Weights of a small CTC audio transcriber.
Model: 11.6M parameters, log mel input, arch convnext, norm layernorm, activation relu, moe soft, num experts 8, width 256.
Training: soap at rate 0.0034, 8100 steps, batches of 256.
Data: trained on read English sentences (LibriTTS-R), 15625 training examples.
Rows from expert 2 of block 5, named by matrix and row number. Rows with one number belong to one neuron. Each number is 50 + 10 x the weight over the matrix's rms, rounded and kept within 0 to 99. All counts start at 0.
# up: expert up (model.blocks.5.mlp.up, 8x256x256), inputs 128-255
# down: expert down (model.blocks.5.mlp.down, 8x256x256, transposed), outputs 128-255
up.186:50 51 60 51 42 41 44 49 54 33 60 62 40 53 60 81 65 31 51 35 36 27 40 34 66 56 68 36 47 52 42 42 51 47 54 52 40 54 57 46 36 58 63 42 51 58 53 34 48 69 63 43 45 58 58 64 53 55 62 50 37 48 59 44 48 62 46 33 53 54 36 45 37 64 27 45 53 50 32 53 47 52 35 65 51 44 73 46 51 51 61 55 33 36 41 50 52 42 40 47 30 47 39 58 51 51 62 47 42 55 42 36 45 51 60 54 62 71 53 60 52 51 50 54 46 47 46 50
down.186:42 41 51 62 39 61 47 37 71 67 39 59 49 57 52 55 43 54 45 39 35 47 47 49 52 31 51 50 55 38 67 38 58 32 49 53 45 57 58 60 48 52 56 76 50 66 59 51 48 39 50 56 62 49 47 41 37 47 60 55 32 61 43 42 49 43 43 47 49 64 35 47 55 49 49 61 48 55 49 48 61 49 49 61 45 54 69 70 52 68 37 44 43 42 46 64 39 23 35 48 56 55 47 76 49 69 53 40 51 56 59 51 62 64 43 71 22 43 50 37 57 42 46 44 50 55 49 61
up.187:58 37 47 47 45 36 47 43 65 59 62 56 39 42 51 53 46 43 42 39 50 63 50 46 47 55 65 53 61 47 49 36 61 47 66 60 46 61 48 43 80 48 62 52 44 39 55 42 53 60 42 62 45 50 33 35 55 59 60 47 55 50 59 57 55 38 66 57 52 25 39 63 46 34 46 55 40 56 50 64 48 61 50 54 35 64 52 40 54 52 63 51 44 47 57 53 56 44 46 55 70 43 34 42 64 41 36 53 49 53 42 34 43 57 39 49 45 52 50 42 52 60 47 52 47 53 51 68
down.187:60 80 48 39 58 38 59 63 61 47 48 50 57 40 54 45 56 63 46 32 38 43 39 38 58 41 40 57 34 53 44 50 58 47 75 53 50 42 39 64 57 50 38 47 54 71 63 39 51 50 53 53 28 51 64 50 43 45 38 46 60 73 44 57 67 47 48 62 53 55 62 45 53 62 33 39 51 58 59 58 42 52 48 58 35 52 41 51 41 42 41 53 47 45 42 45 39 38 37 57 44 39 66 55 54 51 45 27 58 58 54 46 41 52 33 40 49 60 53 47 42 54 50 60 30 65 55 40
up.188:51 60 64 48 43 55 52 46 66 34 60 42 47 51 41 52 53 56 37 69 47 31 47 41 53 60 61 57 37 60 44 57 48 47 48 50 38 44 42 33 64 53 33 33 70 51 46 60 44 37 59 69 47 39 59 68 56 52 46 42 53 56 44 54 66 51 46 70 20 62 61 46 37 47 42 50 52 41 42 32 53 40 46 61 36 63 52 67 49 40 49 54 44 49 51 30 55 49 46 53 42 43 52 58 38 61 37 32 45 41 61 36 51 42 46 63 63 67 40 46 43 42 52 48 49 45 50 47
down.188:35 42 56 48 64 53 55 33 57 54 55 41 15 56 43 52 51 45 41 63 47 55 49 37 52 45 64 43 55 53 54 68 61 57 49 60 62 58 49 65 40 54 58 72 49 52 45 43 46 40 53 62 64 59 59 37 76 39 43 53 42 56 50 57 72 48 51 50 60 54 63 41 54 44 57 15 39 54 51 51 37 37 50 83 49 57 55 56 48 48 46 46 43 29 67 47 50 38 34 59 49 57 45 37 48 31 57 65 54 34 43 62 54 41 36 57 39 71 57 67 62 52 52 40 28 64 59 35
up.189:54 48 63 47 43 64 50 53 31 53 48 28 62 50 44 44 28 53 34 56 54 30 54 52 42 43 33 61 59 40 56 53 52 42 53 45 51 47 56 59 63 36 43 54 56 57 49 49 65 48 62 64 50 55 37 63 34 47 38 35 47 47 50 46 58 47 37 56 70 41 50 43 51 51 51 51 40 31 39 48 28 54 43 42 50 54 58 52 65 42 54 55 65 43 38 24 55 54 56 55 67 55 42 55 49 71 57 46 51 48 55 41 39 63 52 62 39 41 54 48 46 40 47 40 58 54 50 34
down.189:42 64 60 33 49 41 30 43 52 43 47 56 38 45 43 36 60 41 51 61 46 52 41 39 49 46 59 56 54 44 47 51 47 44 44 61 42 54 45 48 48 54 68 66 65 39 42 40 48 48 38 62 40 67 36 46 45 61 44 64 49 45 54 59 33 45 56 46 42 56 39 37 57 33 47 43 52 41 50 52 73 51 44 40 44 54 35 47 48 57 38 44 51 65 44 35 26 39 54 46 39 31 73 54 52 48 38 65 48 35 45 48 39 55 55 39 33 48 40 55 61 55 43 46 41 36 60 60
up.190:36 57 68 58 52 46 41 38 41 41 58 38 55 55 54 66 54 38 48 47 47 67 54 49 41 67 49 78 61 43 54 51 42 56 46 48 49 56 39 51 63 47 39 67 55 36 50 42 43 46 63 61 49 57 32 62 36 70 57 42 35 74 51 45 40 54 51 43 39 48 60 40 51 44 68 44 47 39 43 50 54 56 56 40 37 72 49 40 52 50 62 53 34 43 51 47 46 68 43 40 67 36 30 65 49 55 60 27 49 64 67 54 54 64 48 60 55 47 60 53 53 49 45 48 61 61 28 55
down.190:48 60 51 61 45 57 57 40 55 50 53 47 46 59 47 40 22 56 47 55 59 56 45 59 48 49 53 17 45 58 52 47 53 46 57 45 52 33 39 45 47 70 43 35 46 60 57 42 47 43 34 65 61 48 61 49 56 45 38 57 48 53 58 34 62 49 39 54 35 45 39 49 49 47 37 58 52 57 40 42 57 53 60 44 59 57 59 37 57 61 52 56 43 62 44 58 56 61 54 59 70 31 57 40 54 32 45 49 34 58 46 72 64 55 36 48 55 47 48 39 57 58 40 55 32 39 47 47
up.191:64 53 45 49 34 51 48 35 58 51 62 73 40 54 52 37 42 37 59 48 45 43 65 55 64 51 35 43 56 43 42 53 46 36 43 53 50 49 47 44 26 57 41 63 42 53 49 48 54 41 57 49 53 45 39 62 75 34 56 36 41 41 42 47 55 62 56 32 58 49 34 52 56 64 43 53 59 39 47 55 37 47 47 64 36 59 54 43 45 61 59 42 46 41 39 69 52 61 45 34 50 60 48 45 55 37 66 54 56 48 42 59 44 55 47 62 50 52 46 57 42 61 55 32 52 57 72 47
down.191:60 57 52 59 51 42 53 66 38 52 40 55 43 56 54 38 42 61 43 56 45 50 57 58 55 52 55 39 27 42 38 41 53 47 50 48 40 46 47 48 40 48 54 41 35 36 37 48 37 49 52 38 52 47 58 64 57 51 43 54 29 41 63 63 40 58 72 50 68 54 62 56 49 35 67 42 41 51 70 42 44 60 49 50 51 53 56 64 53 26 53 50 57 58 29 64 42 54 65 52 62 40 37 54 64 47 47 55 39 48 73 44 50 51 47 56 48 50 48 47 30 40 49 69 23 39 51 55
up.192:49 45 58 50 57 69 40 47 63 32 52 56 48 56 65 38 36 77 64 41 37 72 40 60 53 53 46 53 56 48 46 50 48 50 61 47 61 60 44 36 58 49 52 36 42 40 49 39 47 34 52 38 34 44 56 35 63 52 41 42 53 45 49 56 38 41 54 65 47 54 34 57 51 49 56 56 43 48 51 58 47 52 48 65 38 49 69 57 41 46 49 54 52 52 65 61 50 63 46 45 34 71 29 46 63 52 55 60 47 53 58 41 51 52 58 44 62 33 56 45 29 53 64 47 41 51 50 59
down.192:39 71 59 64 62 37 43 59 60 50 52 48 57 56 36 35 54 60 29 44 60 66 37 58 50 49 46 45 46 53 31 64 41 45 59 44 56 52 48 59 46 55 47 66 52 41 54 48 45 43 62 49 38 52 48 60 61 56 44 47 42 51 48 50 44 43 54 43 56 64 47 59 49 50 53 45 59 32 45 38 33 38 68 51 54 52 46 44 53 47 42 53 44 39 65 63 43 53 46 42 49 60 46 42 48 61 56 41 46 54 40 65 61 44 39 41 64 70 49 48 61 54 54 53 43 56 47 52
up.193:39 61 64 57 52 81 62 37 69 53 54 41 41 42 52 67 59 58 41 45 49 60 61 51 62 47 29 58 41 34 45 56 49 44 58 51 65 32 40 34 67 39 47 61 37 49 31 37 38 61 47 55 65 49 37 56 43 41 49 67 22 62 49 60 38 49 57 66 75 55 62 56 47 63 38 41 55 42 48 52 62 43 47 56 62 49 67 49 56 39 54 50 50 51 57 61 39 49 55 67 44 68 18 28 61 47 50 62 51 43 41 54 54 42 54 28 56 50 39 41 59 52 47 54 63 47 43 35
down.193:43 35 58 37 37 37 47 51 55 50 53 34 40 43 58 70 50 46 52 41 40 58 62 48 56 53 56 51 61 44 27 36 53 58 57 67 58 65 53 50 52 65 60 42 49 47 59 46 40 56 63 56 63 46 33 51 53 55 56 47 39 43 48 45 38 54 51 42 39 52 42 38 45 42 42 47 47 49 36 50 54 59 49 43 74 53 48 43 60 42 45 50 58 61 43 65 47 24 58 63 54 65 61 62 34 49 49 56 44 36 80 66 53 50 63 51 43 28 65 45 50 53 39 44 47 38 57 54
up.194:62 56 50 34 51 45 39 55 55 56 54 51 38 54 56 57 57 56 52 44 54 31 58 53 49 56 45 43 43 47 59 65 66 47 52 61 41 52 50 38 57 44 33 50 53 44 55 60 54 38 44 40 58 38 39 38 64 56 45 45 54 42 45 37 52 65 60 44 46 32 50 59 68 47 36 40 37 56 62 59 44 39 41 52 43 36 52 56 59 50 52 62 53 57 56 59 49 48 42 42 46 42 42 56 57 42 45 43 56 50 49 47 46 48 41 55 37 55 62 42 45 56 47 51 59 46 38 47
down.194:58 49 44 47 55 64 55 45 66 57 58 51 54 59 63 39 51 43 45 42 50 57 59 38 51 65 45 37 59 47 48 51 43 54 39 50 61 40 36 44 32 55 62 49 27 38 31 49 67 30 44 41 56 45 70 49 59 63 74 53 55 54 48 38 55 37 58 62 58 46 50 28 45 51 33 46 38 61 55 44 48 39 54 58 47 45 51 56 54 42 61 52 61 55 69 48 50 42 47 38 47 45 40 30 63 33 54 55 47 70 50 37 35 35 39 38 49 58 43 43 48 47 59 39 49 49 41 40
up.195:54 47 51 53 38 59 39 59 51 41 59 60 38 43 43 53 50 45 47 49 54 56 50 43 52 52 41 45 55 46 52 51 58 54 68 45 42 66 52 51 39 46 50 40 41 46 42 43 36 62 45 49 57 48 57 46 62 64 46 58 49 53 42 57 48 33 58 46 70 52 53 47 44 57 51 35 46 46 57 36 49 38 53 66 58 42 57 54 58 38 63 62 45 60 52 49 54 60 47 51 46 38 69 61 58 56 43 49 48 42 45 49 51 45 46 57 61 50 52 47 40 52 44 50 48 60 34 52
down.195:59 42 50 46 53 53 43 38 53 52 53 53 57 58 51 50 57 47 62 47 49 58 43 56 43 42 58 32 53 59 50 55 50 50 52 38 60 55 48 45 66 60 56 40 55 68 48 39 58 62 59 59 58 57 46 45 47 47 57 67 51 55 50 50 44 48 45 41 51 46 46 46 51 46 49 61 36 44 53 53 45 47 54 47 50 46 42 44 53 39 55 54 51 64 49 51 63 35 29 50 46 56 59 45 57 58 47 54 53 57 42 50 57 48 58 54 53 49 51 44 46 49 60 57 45 49 49 55
up.196:51 61 59 41 53 63 55 52 67 66 31 60 34 57 63 50 42 37 54 46 51 57 44 51 55 66 49 68 55 51 62 52 51 52 45 45 43 62 43 79 45 47 30 48 42 55 71 55 65 37 55 56 54 55 50 54 59 49 56 42 46 51 56 50 39 59 45 53 43 58 57 34 41 52 30 48 48 56 46 46 63 47 45 58 52 60 47 66 49 39 37 55 39 45 54 57 58 49 62 45 32 37 51 44 51 43 49 38 55 54 51 53 66 54 38 53 48 38 58 36 55 57 43 55 49 55 55 52
down.196:50 33 60 59 59 47 45 45 56 67 51 63 48 50 42 31 60 36 37 53 57 40 46 52 51 60 43 52 58 49 35 54 47 51 50 58 42 53 46 47 48 48 58 43 52 56 52 38 57 55 43 49 49 31 69 53 58 52 64 69 57 51 47 55 62 51 61 61 42 47 38 45 71 30 47 49 54 44 48 49 62 48 61 54 45 51 41 52 73 50 39 43 42 32 50 42 55 28 60 44 34 46 54 42 59 60 67 56 67 43 56 49 46 44 50 36 49 53 43 56 62 41 51 49 56 58 59 56
up.197:62 36 43 54 52 55 50 38 49 63 48 59 43 49 70 45 39 44 40 61 40 46 59 63 51 54 50 43 53 38 61 51 60 46 56 64 59 41 50 58 56 63 55 57 38 23 36 52 38 31 34 48 40 41 60 43 38 48 53 52 39 65 52 42 46 47 48 56 55 52 58 53 67 59 44 39 65 42 50 43 43 55 56 36 47 49 61 71 54 51 51 50 41 51 53 49 39 64 43 42 34 49 68 43 53 47 49 47 60 55 39 41 41 37 49 58 68 64 50 61 43 54 60 33 52 47 68 63
down.197:59 72 51 70 53 51 76 59 52 37 48 59 56 43 64 40 72 45 36 40 50 45 53 62 55 47 57 61 55 55 68 32 47 59 55 51 42 54 55 51 38 51 45 45 40 37 41 52 51 71 33 61 51 54 43 41 50 48 58 43 71 41 38 41 50 51 65 58 51 48 44 47 51 46 41 53 48 53 59 43 47 53 53 40 38 43 75 47 40 54 59 44 40 59 70 72 68 60 52 56 51 45 54 31 51 47 56 42 50 33 49 64 59 37 38 45 42 63 30 50 57 59 71 57 58 69 70 27
up.198:55 51 47 54 59 50 53 52 41 45 56 65 44 51 38 46 48 45 43 47 51 54 51 62 41 62 38 73 39 50 63 40 49 54 51 45 52 57 44 51 52 27 52 53 55 49 45 66 43 63 69 60 61 49 50 79 50 40 38 36 34 67 49 58 63 56 60 55 34 70 53 61 31 54 48 60 54 47 43 45 51 46 39 39 42 77 56 42 62 53 51 41 63 44 35 45 37 66 53 47 57 45 45 46 61 47 47 47 68 37 50 46 53 45 56 40 45 62 54 43 48 45 51 61 47 52 46 52
down.198:31 34 52 52 39 62 47 38 58 65 70 75 47 60 47 46 47 66 65 65 54 51 49 44 37 65 35 58 28 41 38 50 61 72 55 45 38 43 49 49 40 31 33 30 66 33 55 53 54 66 45 55 55 58 44 53 42 53 40 43 33 62 42 39 48 59 43 48 48 61 57 54 58 57 53 47 37 64 63 47 49 38 45 64 44 48 50 63 76 46 54 40 47 55 37 41 42 65 43 53 35 52 58 46 57 46 48 45 46 47 42 69 56 53 56 41 57 54 83 28 30 57 41 37 23 56 44 50
up.199:38 53 51 52 50 55 53 40 65 65 58 53 72 68 49 52 29 46 45 70 43 63 51 51 37 61 65 64 44 45 35 61 42 49 61 63 52 45 49 61 60 65 47 55 45 44 46 56 52 47 51 45 54 46 51 50 58 62 41 52 53 50 39 38 39 41 31 54 53 47 49 52 32 64 47 59 57 60 44 52 57 43 32 34 53 60 57 52 59 42 46 70 43 32 64 49 46 41 53 63 39 32 61 66 56 42 57 58 64 43 42 52 42 43 48 57 59 55 44 52 55 38 44 49 54 41 51 44
down.199:49 41 51 47 53 38 62 53 60 38 62 58 62 65 45 39 62 55 41 76 55 33 57 60 54 52 52 38 55 63 50 63 55 56 53 48 59 66 50 45 48 69 57 69 48 48 36 38 48 53 51 58 53 55 50 37 47 40 39 56 51 51 38 55 55 45 38 50 53 54 43 49 33 47 52 50 62 54 53 56 50 48 29 49 58 61 50 44 47 49 48 69 40 36 50 39 45 48 45 45 49 39 47 46 45 51 49 46 53 61 57 65 48 56 55 50 62 44 46 59 63 56 50 67 47 43 45 41
up.200:51 62 51 44 42 66 54 63 54 40 60 47 46 49 36 53 52 38 60 58 44 53 47 56 49 57 31 49 57 48 40 32 52 58 59 50 52 31 58 61 44 47 52 59 48 47 60 45 74 47 51 36 51 64 43 59 42 59 46 53 47 52 31 56 58 46 59 43 50 43 46 60 61 53 52 46 51 52 49 48 69 40 56 58 41 50 30 48 59 51 47 49 44 51 50 68 53 67 45 62 59 48 35 46 52 59 27 42 44 54 47 53 59 44 66 60 60 59 51 45 57 63 41 55 48 35 39 45
down.200:42 30 56 53 44 45 41 57 39 47 46 59 40 68 35 41 43 44 56 42 57 51 54 55 45 38 60 50 58 38 62 47 65 48 69 52 57 58 49 43 61 51 46 54 47 31 48 42 46 51 50 58 67 46 39 46 54 50 51 39 48 54 44 64 49 29 57 44 69 43 53 48 50 67 53 48 42 43 37 40 43 45 42 62 49 56 49 52 43 62 54 65 54 57 55 50 62 63 43 40 61 67 51 58 57 56 54 59 53 55 79 40 52 59 61 57 38 43 68 51 58 49 49 54 40 57 42 46
up.201:57 61 56 50 59 52 45 41 45 60 48 56 48 59 40 50 60 59 56 55 49 47 37 42 65 48 73 35 50 43 52 58 54 59 43 46 66 54 58 14 40 39 48 38 42 38 49 51 63 51 32 49 52 49 53 59 54 49 43 45 54 47 55 56 39 45 49 45 47 39 65 66 62 50 55 32 40 59 58 45 43 39 61 44 49 34 49 40 56 45 47 46 59 46 50 40 42 73 49 32 51 47 46 64 47 49 40 64 48 47 59 39 59 59 41 46 33 48 45 57 49 55 34 52 46 47 48 38
down.201:64 34 51 55 65 45 41 65 45 49 41 65 30 54 44 48 43 68 38 55 55 50 43 45 37 34 52 52 54 47 52 59 48 57 40 52 54 47 53 70 51 57 49 44 38 52 58 48 46 45 36 51 49 56 41 39 31 44 46 57 66 52 53 59 44 39 48 52 60 48 45 57 60 56 45 64 42 42 39 47 44 58 55 49 45 64 48 56 64 41 53 53 56 52 52 40 40 50 51 54 67 51 25 49 35 43 46 45 59 35 39 35 70 26 25 39 51 59 35 43 51 40 59 37 54 64 53 51
up.202:56 50 43 32 45 52 46 47 53 38 39 56 29 71 45 57 35 59 57 34 45 52 38 42 49 58 51 41 51 54 42 33 61 44 73 56 66 45 58 33 53 44 54 55 61 51 57 56 69 53 43 52 41 51 40 51 55 32 61 23 39 51 52 51 36 54 61 48 65 50 50 43 61 44 57 34 56 46 47 41 50 57 54 47 60 45 74 43 46 35 53 49 44 68 40 37 54 62 44 68 53 32 36 54 49 59 34 31 44 48 52 50 36 48 40 64 57 52 45 53 60 48 41 45 56 49 65 70
down.202:49 60 44 33 73 30 58 45 51 62 78 45 39 60 55 53 65 44 33 64 53 66 63 43 54 38 40 57 56 35 42 43 43 58 46 69 52 51 67 34 48 62 45 49 45 63 42 42 50 41 66 49 54 41 43 65 45 49 60 53 51 30 56 64 40 45 57 61 29 41 34 50 50 52 44 39 39 48 65 54 59 41 36 53 43 61 63 59 48 41 34 42 48 58 40 52 52 56 54 57 59 40 40 59 35 55 62 50 50 50 70 43 34 37 56 63 53 58 37 50 40 47 57 53 61 58 54 57
up.203:48 53 46 48 47 35 67 51 56 45 47 35 52 39 60 48 53 45 46 44 57 36 41 49 44 32 42 40 40 49 57 48 47 48 53 41 49 55 54 49 55 51 49 46 47 59 56 51 45 53 41 59 38 50 46 42 70 55 56 44 56 56 51 46 47 49 48 44 52 73 43 52 46 38 44 65 56 41 48 51 60 59 51 45 35 46 56 57 50 54 50 47 40 56 54 45 50 48 60 44 52 60 50 50 40 63 55 44 61 33 53 45 58 34 48 59 38 68 46 62 43 51 47 56 58 49 50 73
down.203:58 47 67 44 42 50 58 51 49 49 59 46 43 41 60 55 28 48 50 47 42 51 54 54 51 35 44 50 66 63 41 52 37 38 42 46 62 48 53 45 46 50 39 29 43 53 66 55 46 55 69 60 42 29 48 48 52 39 37 39 35 48 47 37 38 41 58 54 61 57 52 51 57 43 55 37 55 43 48 39 59 54 42 59 48 45 58 50 48 66 52 46 35 47 57 51 50 41 53 43 59 46 47 36 49 66 52 56 43 41 34 44 56 52 46 57 37 48 63 49 61 41 56 46 60 44 53 42
up.204:49 51 45 57 46 49 49 56 59 65 55 52 43 56 48 53 51 46 67 57 52 57 51 50 55 39 73 45 42 53 59 57 44 58 54 29 46 46 40 33 55 37 55 58 72 44 43 57 64 53 47 49 49 53 48 43 39 57 41 33 53 44 56 43 54 61 44 35 62 73 36 47 60 52 47 31 40 72 52 60 44 68 49 44 40 58 50 32 55 48 44 41 63 43 30 43 40 57 54 51 48 48 36 35 62 39 57 42 42 54 59 38 53 22 47 51 62 55 43 52 64 53 62 49 50 46 29 36
down.204:66 42 64 57 53 54 54 54 46 44 49 52 72 56 53 41 46 50 45 44 57 35 49 46 59 48 44 60 44 43 61 41 71 61 56 45 47 48 51 65 62 47 40 60 54 43 39 56 45 45 54 52 49 32 62 49 50 38 42 50 55 44 52 79 58 43 54 59 59 31 62 65 46 30 64 49 62 66 54 58 53 23 56 43 60 48 50 44 52 41 47 37 66 56 50 41 51 42 51 51 50 58 48 37 53 29 47 55 52 53 54 52 45 61 54 40 44 44 45 47 59 53 61 44 52 55 46 49
up.205:51 44 57 38 44 65 48 44 39 36 35 56 60 49 42 41 51 57 49 47 59 46 60 34 54 33 53 66 46 53 46 40 55 46 50 60 52 47 57 28 82 51 42 62 53 42 52 58 51 56 53 46 59 48 44 36 66 59 49 72 52 47 55 50 39 47 52 85 48 52 40 72 51 57 44 57 61 53 49 50 51 63 49 42 44 38 53 55 58 52 35 57 49 39 57 65 35 48 64 36 35 53 37 33 38 60 34 44 49 50 56 66 59 60 47 50 38 44 52 42 58 47 39 40 44 61 69 47
down.205:33 48 63 34 41 49 67 53 54 54 70 56 69 57 52 35 54 62 37 55 55 51 65 50 52 35 53 50 42 64 77 32 41 38 77 53 57 28 59 72 47 72 65 17 52 41 48 62 44 51 48 51 76 28 51 51 43 42 48 48 59 44 43 50 40 34 56 54 65 50 69 65 77 41 49 55 30 50 48 55 42 52 49 27 35 57 56 52 72 57 52 67 56 45 40 51 48 29 55 47 58 44 39 47 56 60 48 31 40 38 48 53 47 45 46 52 35 70 57 59 52 53 40 48 45 57 54 33
up.206:36 51 60 38 42 56 60 45 49 50 57 68 42 34 56 47 55 38 51 49 55 49 54 43 41 52 36 38 54 54 48 49 62 47 61 40 41 45 47 50 56 48 41 37 57 38 38 57 73 44 48 50 61 45 32 39 50 52 51 53 50 50 53 47 54 38 36 54 61 43 59 50 42 51 28 45 57 55 58 50 39 51 49 35 48 57 47 57 46 44 52 56 50 67 51 47 58 51 54 22 60 59 42 37 43 45 32 26 55 48 41 45 55 53 38 60 48 54 49 59 52 53 52 51 47 68 29 45
down.206:49 46 55 48 62 59 57 31 36 43 40 58 48 56 43 54 53 55 37 53 40 52 31 70 44 53 52 46 40 76 43 55 38 60 47 32 65 47 61 52 64 68 44 52 41 55 42 57 39 38 53 60 53 55 49 39 51 71 48 44 55 56 44 49 46 45 40 72 47 39 42 62 36 52 53 49 45 36 63 59 39 26 63 49 49 43 44 60 60 52 56 51 47 58 52 42 47 61 43 50 48 48 58 55 33 37 40 50 54 40 58 50 45 72 55 56 60 41 25 49 49 28 36 32 46 63 54 69
up.207:63 50 40 41 35 77 37 48 32 56 52 47 66 45 58 38 48 63 59 45 50 42 45 55 45 41 55 55 52 48 48 54 58 38 62 60 53 56 65 34 52 32 57 48 67 46 65 42 47 53 44 58 63 35 56 63 24 52 52 37 54 26 48 53 44 48 67 40 49 40 51 59 43 63 64 38 76 45 46 71 58 52 39 50 48 45 44 57 55 45 29 44 53 63 33 44 50 59 46 53 46 55 16 55 51 26 49 58 55 46 56 39 63 39 48 59 71 54 72 69 46 61 46 34 49 62 34 65
down.207:73 51 46 70 46 58 51 50 50 82 40 60 60 30 51 37 42 58 33 64 47 43 59 44 65 48 62 41 39 64 67 57 47 42 50 61 65 38 62 48 52 57 63 54 48 54 36 55 59 48 52 50 54 70 43 55 45 59 44 50 52 28 47 50 21 37 55 45 48 46 71 64 59 55 45 42 48 30 40 31 37 64 66 30 48 62 55 50 38 48 49 42 52 53 53 55 44 50 45 43 52 59 61 37 58 42 37 45 70 48 47 56 53 29 43 47 72 57 29 64 44 55 40 47 52 34 53 34
up.208:50 51 41 45 50 50 44 48 42 56 38 35 49 55 55 43 49 48 56 64 49 55 52 37 53 62 36 55 45 47 50 32 42 51 44 71 41 49 46 43 33 49 40 51 46 53 46 41 64 52 44 40 42 43 63 52 58 38 59 51 55 48 46 55 44 64 33 49 60 57 55 44 60 37 34 68 80 50 44 53 60 42 55 51 67 60 48 43 50 56 40 49 51 49 50 46 52 44 56 58 35 45 42 39 47 32 59 52 62 42 64 57 56 40 38 49 47 60 68 41 54 51 44 50 51 49 46 51
down.208:47 49 73 45 57 44 39 46 30 63 41 50 33 22 60 26 40 55 54 59 61 41 67 31 47 41 54 47 46 41 39 33 49 59 57 55 47 42 51 42 46 44 39 61 56 66 57 51 40 62 59 66 47 47 39 47 46 32 39 53 47 43 40 66 42 65 52 47 61 54 47 55 42 58 50 46 43 48 54 50 40 52 39 56 52 54 66 38 51 35 47 35 45 31 44 40 64 49 27 50 57 40 46 55 46 40 39 47 49 50 48 36 45 52 29 59 47 56 63 43 61 54 41 40 55 47 26 37
up.209:58 55 55 48 62 63 48 43 38 45 49 51 44 45 44 35 58 56 47 52 44 36 54 56 45 60 53 31 56 40 45 44 55 65 35 50 49 45 59 43 58 59 57 56 55 46 39 34 42 53 40 51 46 35 59 53 44 49 60 47 46 37 52 53 51 49 41 39 43 60 56 62 53 37 41 51 26 51 47 53 47 65 46 45 59 46 51 44 47 33 52 46 40 55 59 58 44 52 46 55 47 52 56 35 39 48 29 65 47 37 68 31 48 48 47 38 57 45 59 49 55 32 54 67 40 65 61 37
down.209:44 45 40 46 76 45 55 44 51 41 49 46 54 55 51 41 51 30 42 59 47 45 43 42 49 56 50 56 41 58 55 47 34 49 38 51 46 49 60 61 48 62 55 43 52 43 41 45 53 48 51 62 46 67 54 59 54 59 54 58 36 49 59 51 61 46 43 57 48 51 49 61 37 68 36 42 54 39 46 46 47 46 40 49 54 41 58 61 46 64 54 50 33 54 49 64 62 51 42 53 61 54 45 51 51 41 51 38 55 50 42 32 56 53 59 35 17 39 59 45 53 59 39 34 49 53 54 39
up.210:63 53 54 38 54 44 45 58 52 44 51 39 48 47 45 30 56 59 49 48 68 54 46 64 54 48 51 53 56 52 55 47 36 45 50 44 63 50 57 51 31 47 47 60 46 51 59 54 63 44 24 54 63 55 49 49 37 59 37 29 56 45 55 55 42 45 53 48 39 38 72 42 48 52 79 46 44 54 46 56 47 55 49 45 47 44 35 34 49 49 45 60 40 58 60 49 37 40 56 46 45 52 71 52 42 41 53 35 46 39 48 44 58 46 55 49 53 67 56 67 54 41 58 55 56 45 39 44
down.210:50 54 57 45 51 44 50 46 54 43 42 41 54 48 49 41 60 57 67 65 30 47 66 61 41 55 52 52 58 29 36 30 47 46 44 44 40 41 42 45 39 45 46 28 56 51 27 60 50 61 38 55 46 37 62 44 39 45 45 68 56 28 46 65 58 39 41 45 59 54 38 52 64 48 64 61 36 58 52 52 57 50 56 44 47 58 44 49 52 61 70 45 48 44 54 57 51 41 60 56 58 67 35 52 61 26 51 58 47 51 49 54 54 41 43 37 46 55 38 64 56 49 59 59 67 54 39 40
up.211:44 48 60 49 43 44 46 42 62 40 56 49 30 48 42 56 38 63 67 41 54 51 46 50 52 50 51 51 62 50 52 38 45 40 58 48 32 63 46 67 50 59 24 51 46 59 37 56 60 24 23 47 54 67 44 47 48 62 36 62 60 48 39 46 32 31 43 23 63 34 69 52 32 49 42 49 32 66 50 39 51 58 45 51 61 39 51 63 51 36 50 44 44 67 68 57 53 58 37 61 51 60 40 43 42 49 46 65 52 57 30 48 59 49 38 46 45 53 56 52 34 44 58 36 43 38 45 46
down.211:47 63 50 46 49 71 50 46 50 55 54 34 46 39 46 49 53 47 45 56 53 55 48 60 55 47 33 52 64 58 49 35 49 45 53 47 50 48 42 31 47 56 68 47 26 49 56 43 47 37 65 46 54 30 52 48 48 39 44 66 63 53 46 52 62 59 51 28 37 41 40 48 46 59 43 36 53 44 47 43 48 49 48 40 63 53 43 58 40 57 37 50 57 55 52 52 53 49 47 47 44 50 55 38 39 48 52 55 50 57 67 45 65 45 44 42 48 45 51 49 53 57 53 51 32 57 37 39
up.212:55 39 37 41 43 60 49 44 51 49 35 54 48 65 54 60 60 60 51 43 31 46 45 34 43 54 60 41 56 48 52 47 53 51 42 62 39 50 35 41 52 49 54 60 55 47 41 65 53 57 45 51 50 51 38 59 56 44 57 43 49 57 46 45 37 60 76 44 55 40 48 45 51 58 27 51 44 55 47 72 52 47 48 55 42 52 52 44 48 63 53 49 56 33 53 57 54 46 49 65 33 52 31 49 45 47 66 70 48 51 57 41 53 49 51 51 49 47 53 47 30 63 46 50 58 44 57 47
down.212:35 60 50 43 30 50 50 43 52 77 48 67 51 35 46 39 33 60 51 62 47 58 49 46 46 40 55 39 51 58 37 57 60 48 44 51 46 40 56 54 51 54 51 65 39 40 43 46 44 72 56 57 53 68 67 66 44 30 59 65 46 53 49 49 50 51 48 45 57 50 44 41 45 38 56 70 44 53 49 47 74 45 44 56 50 56 56 31 59 59 55 51 53 60 61 31 46 59 61 47 43 60 41 40 59 55 43 63 58 62 54 40 38 46 70 63 38 36 46 35 41 45 53 46 40 51 42 56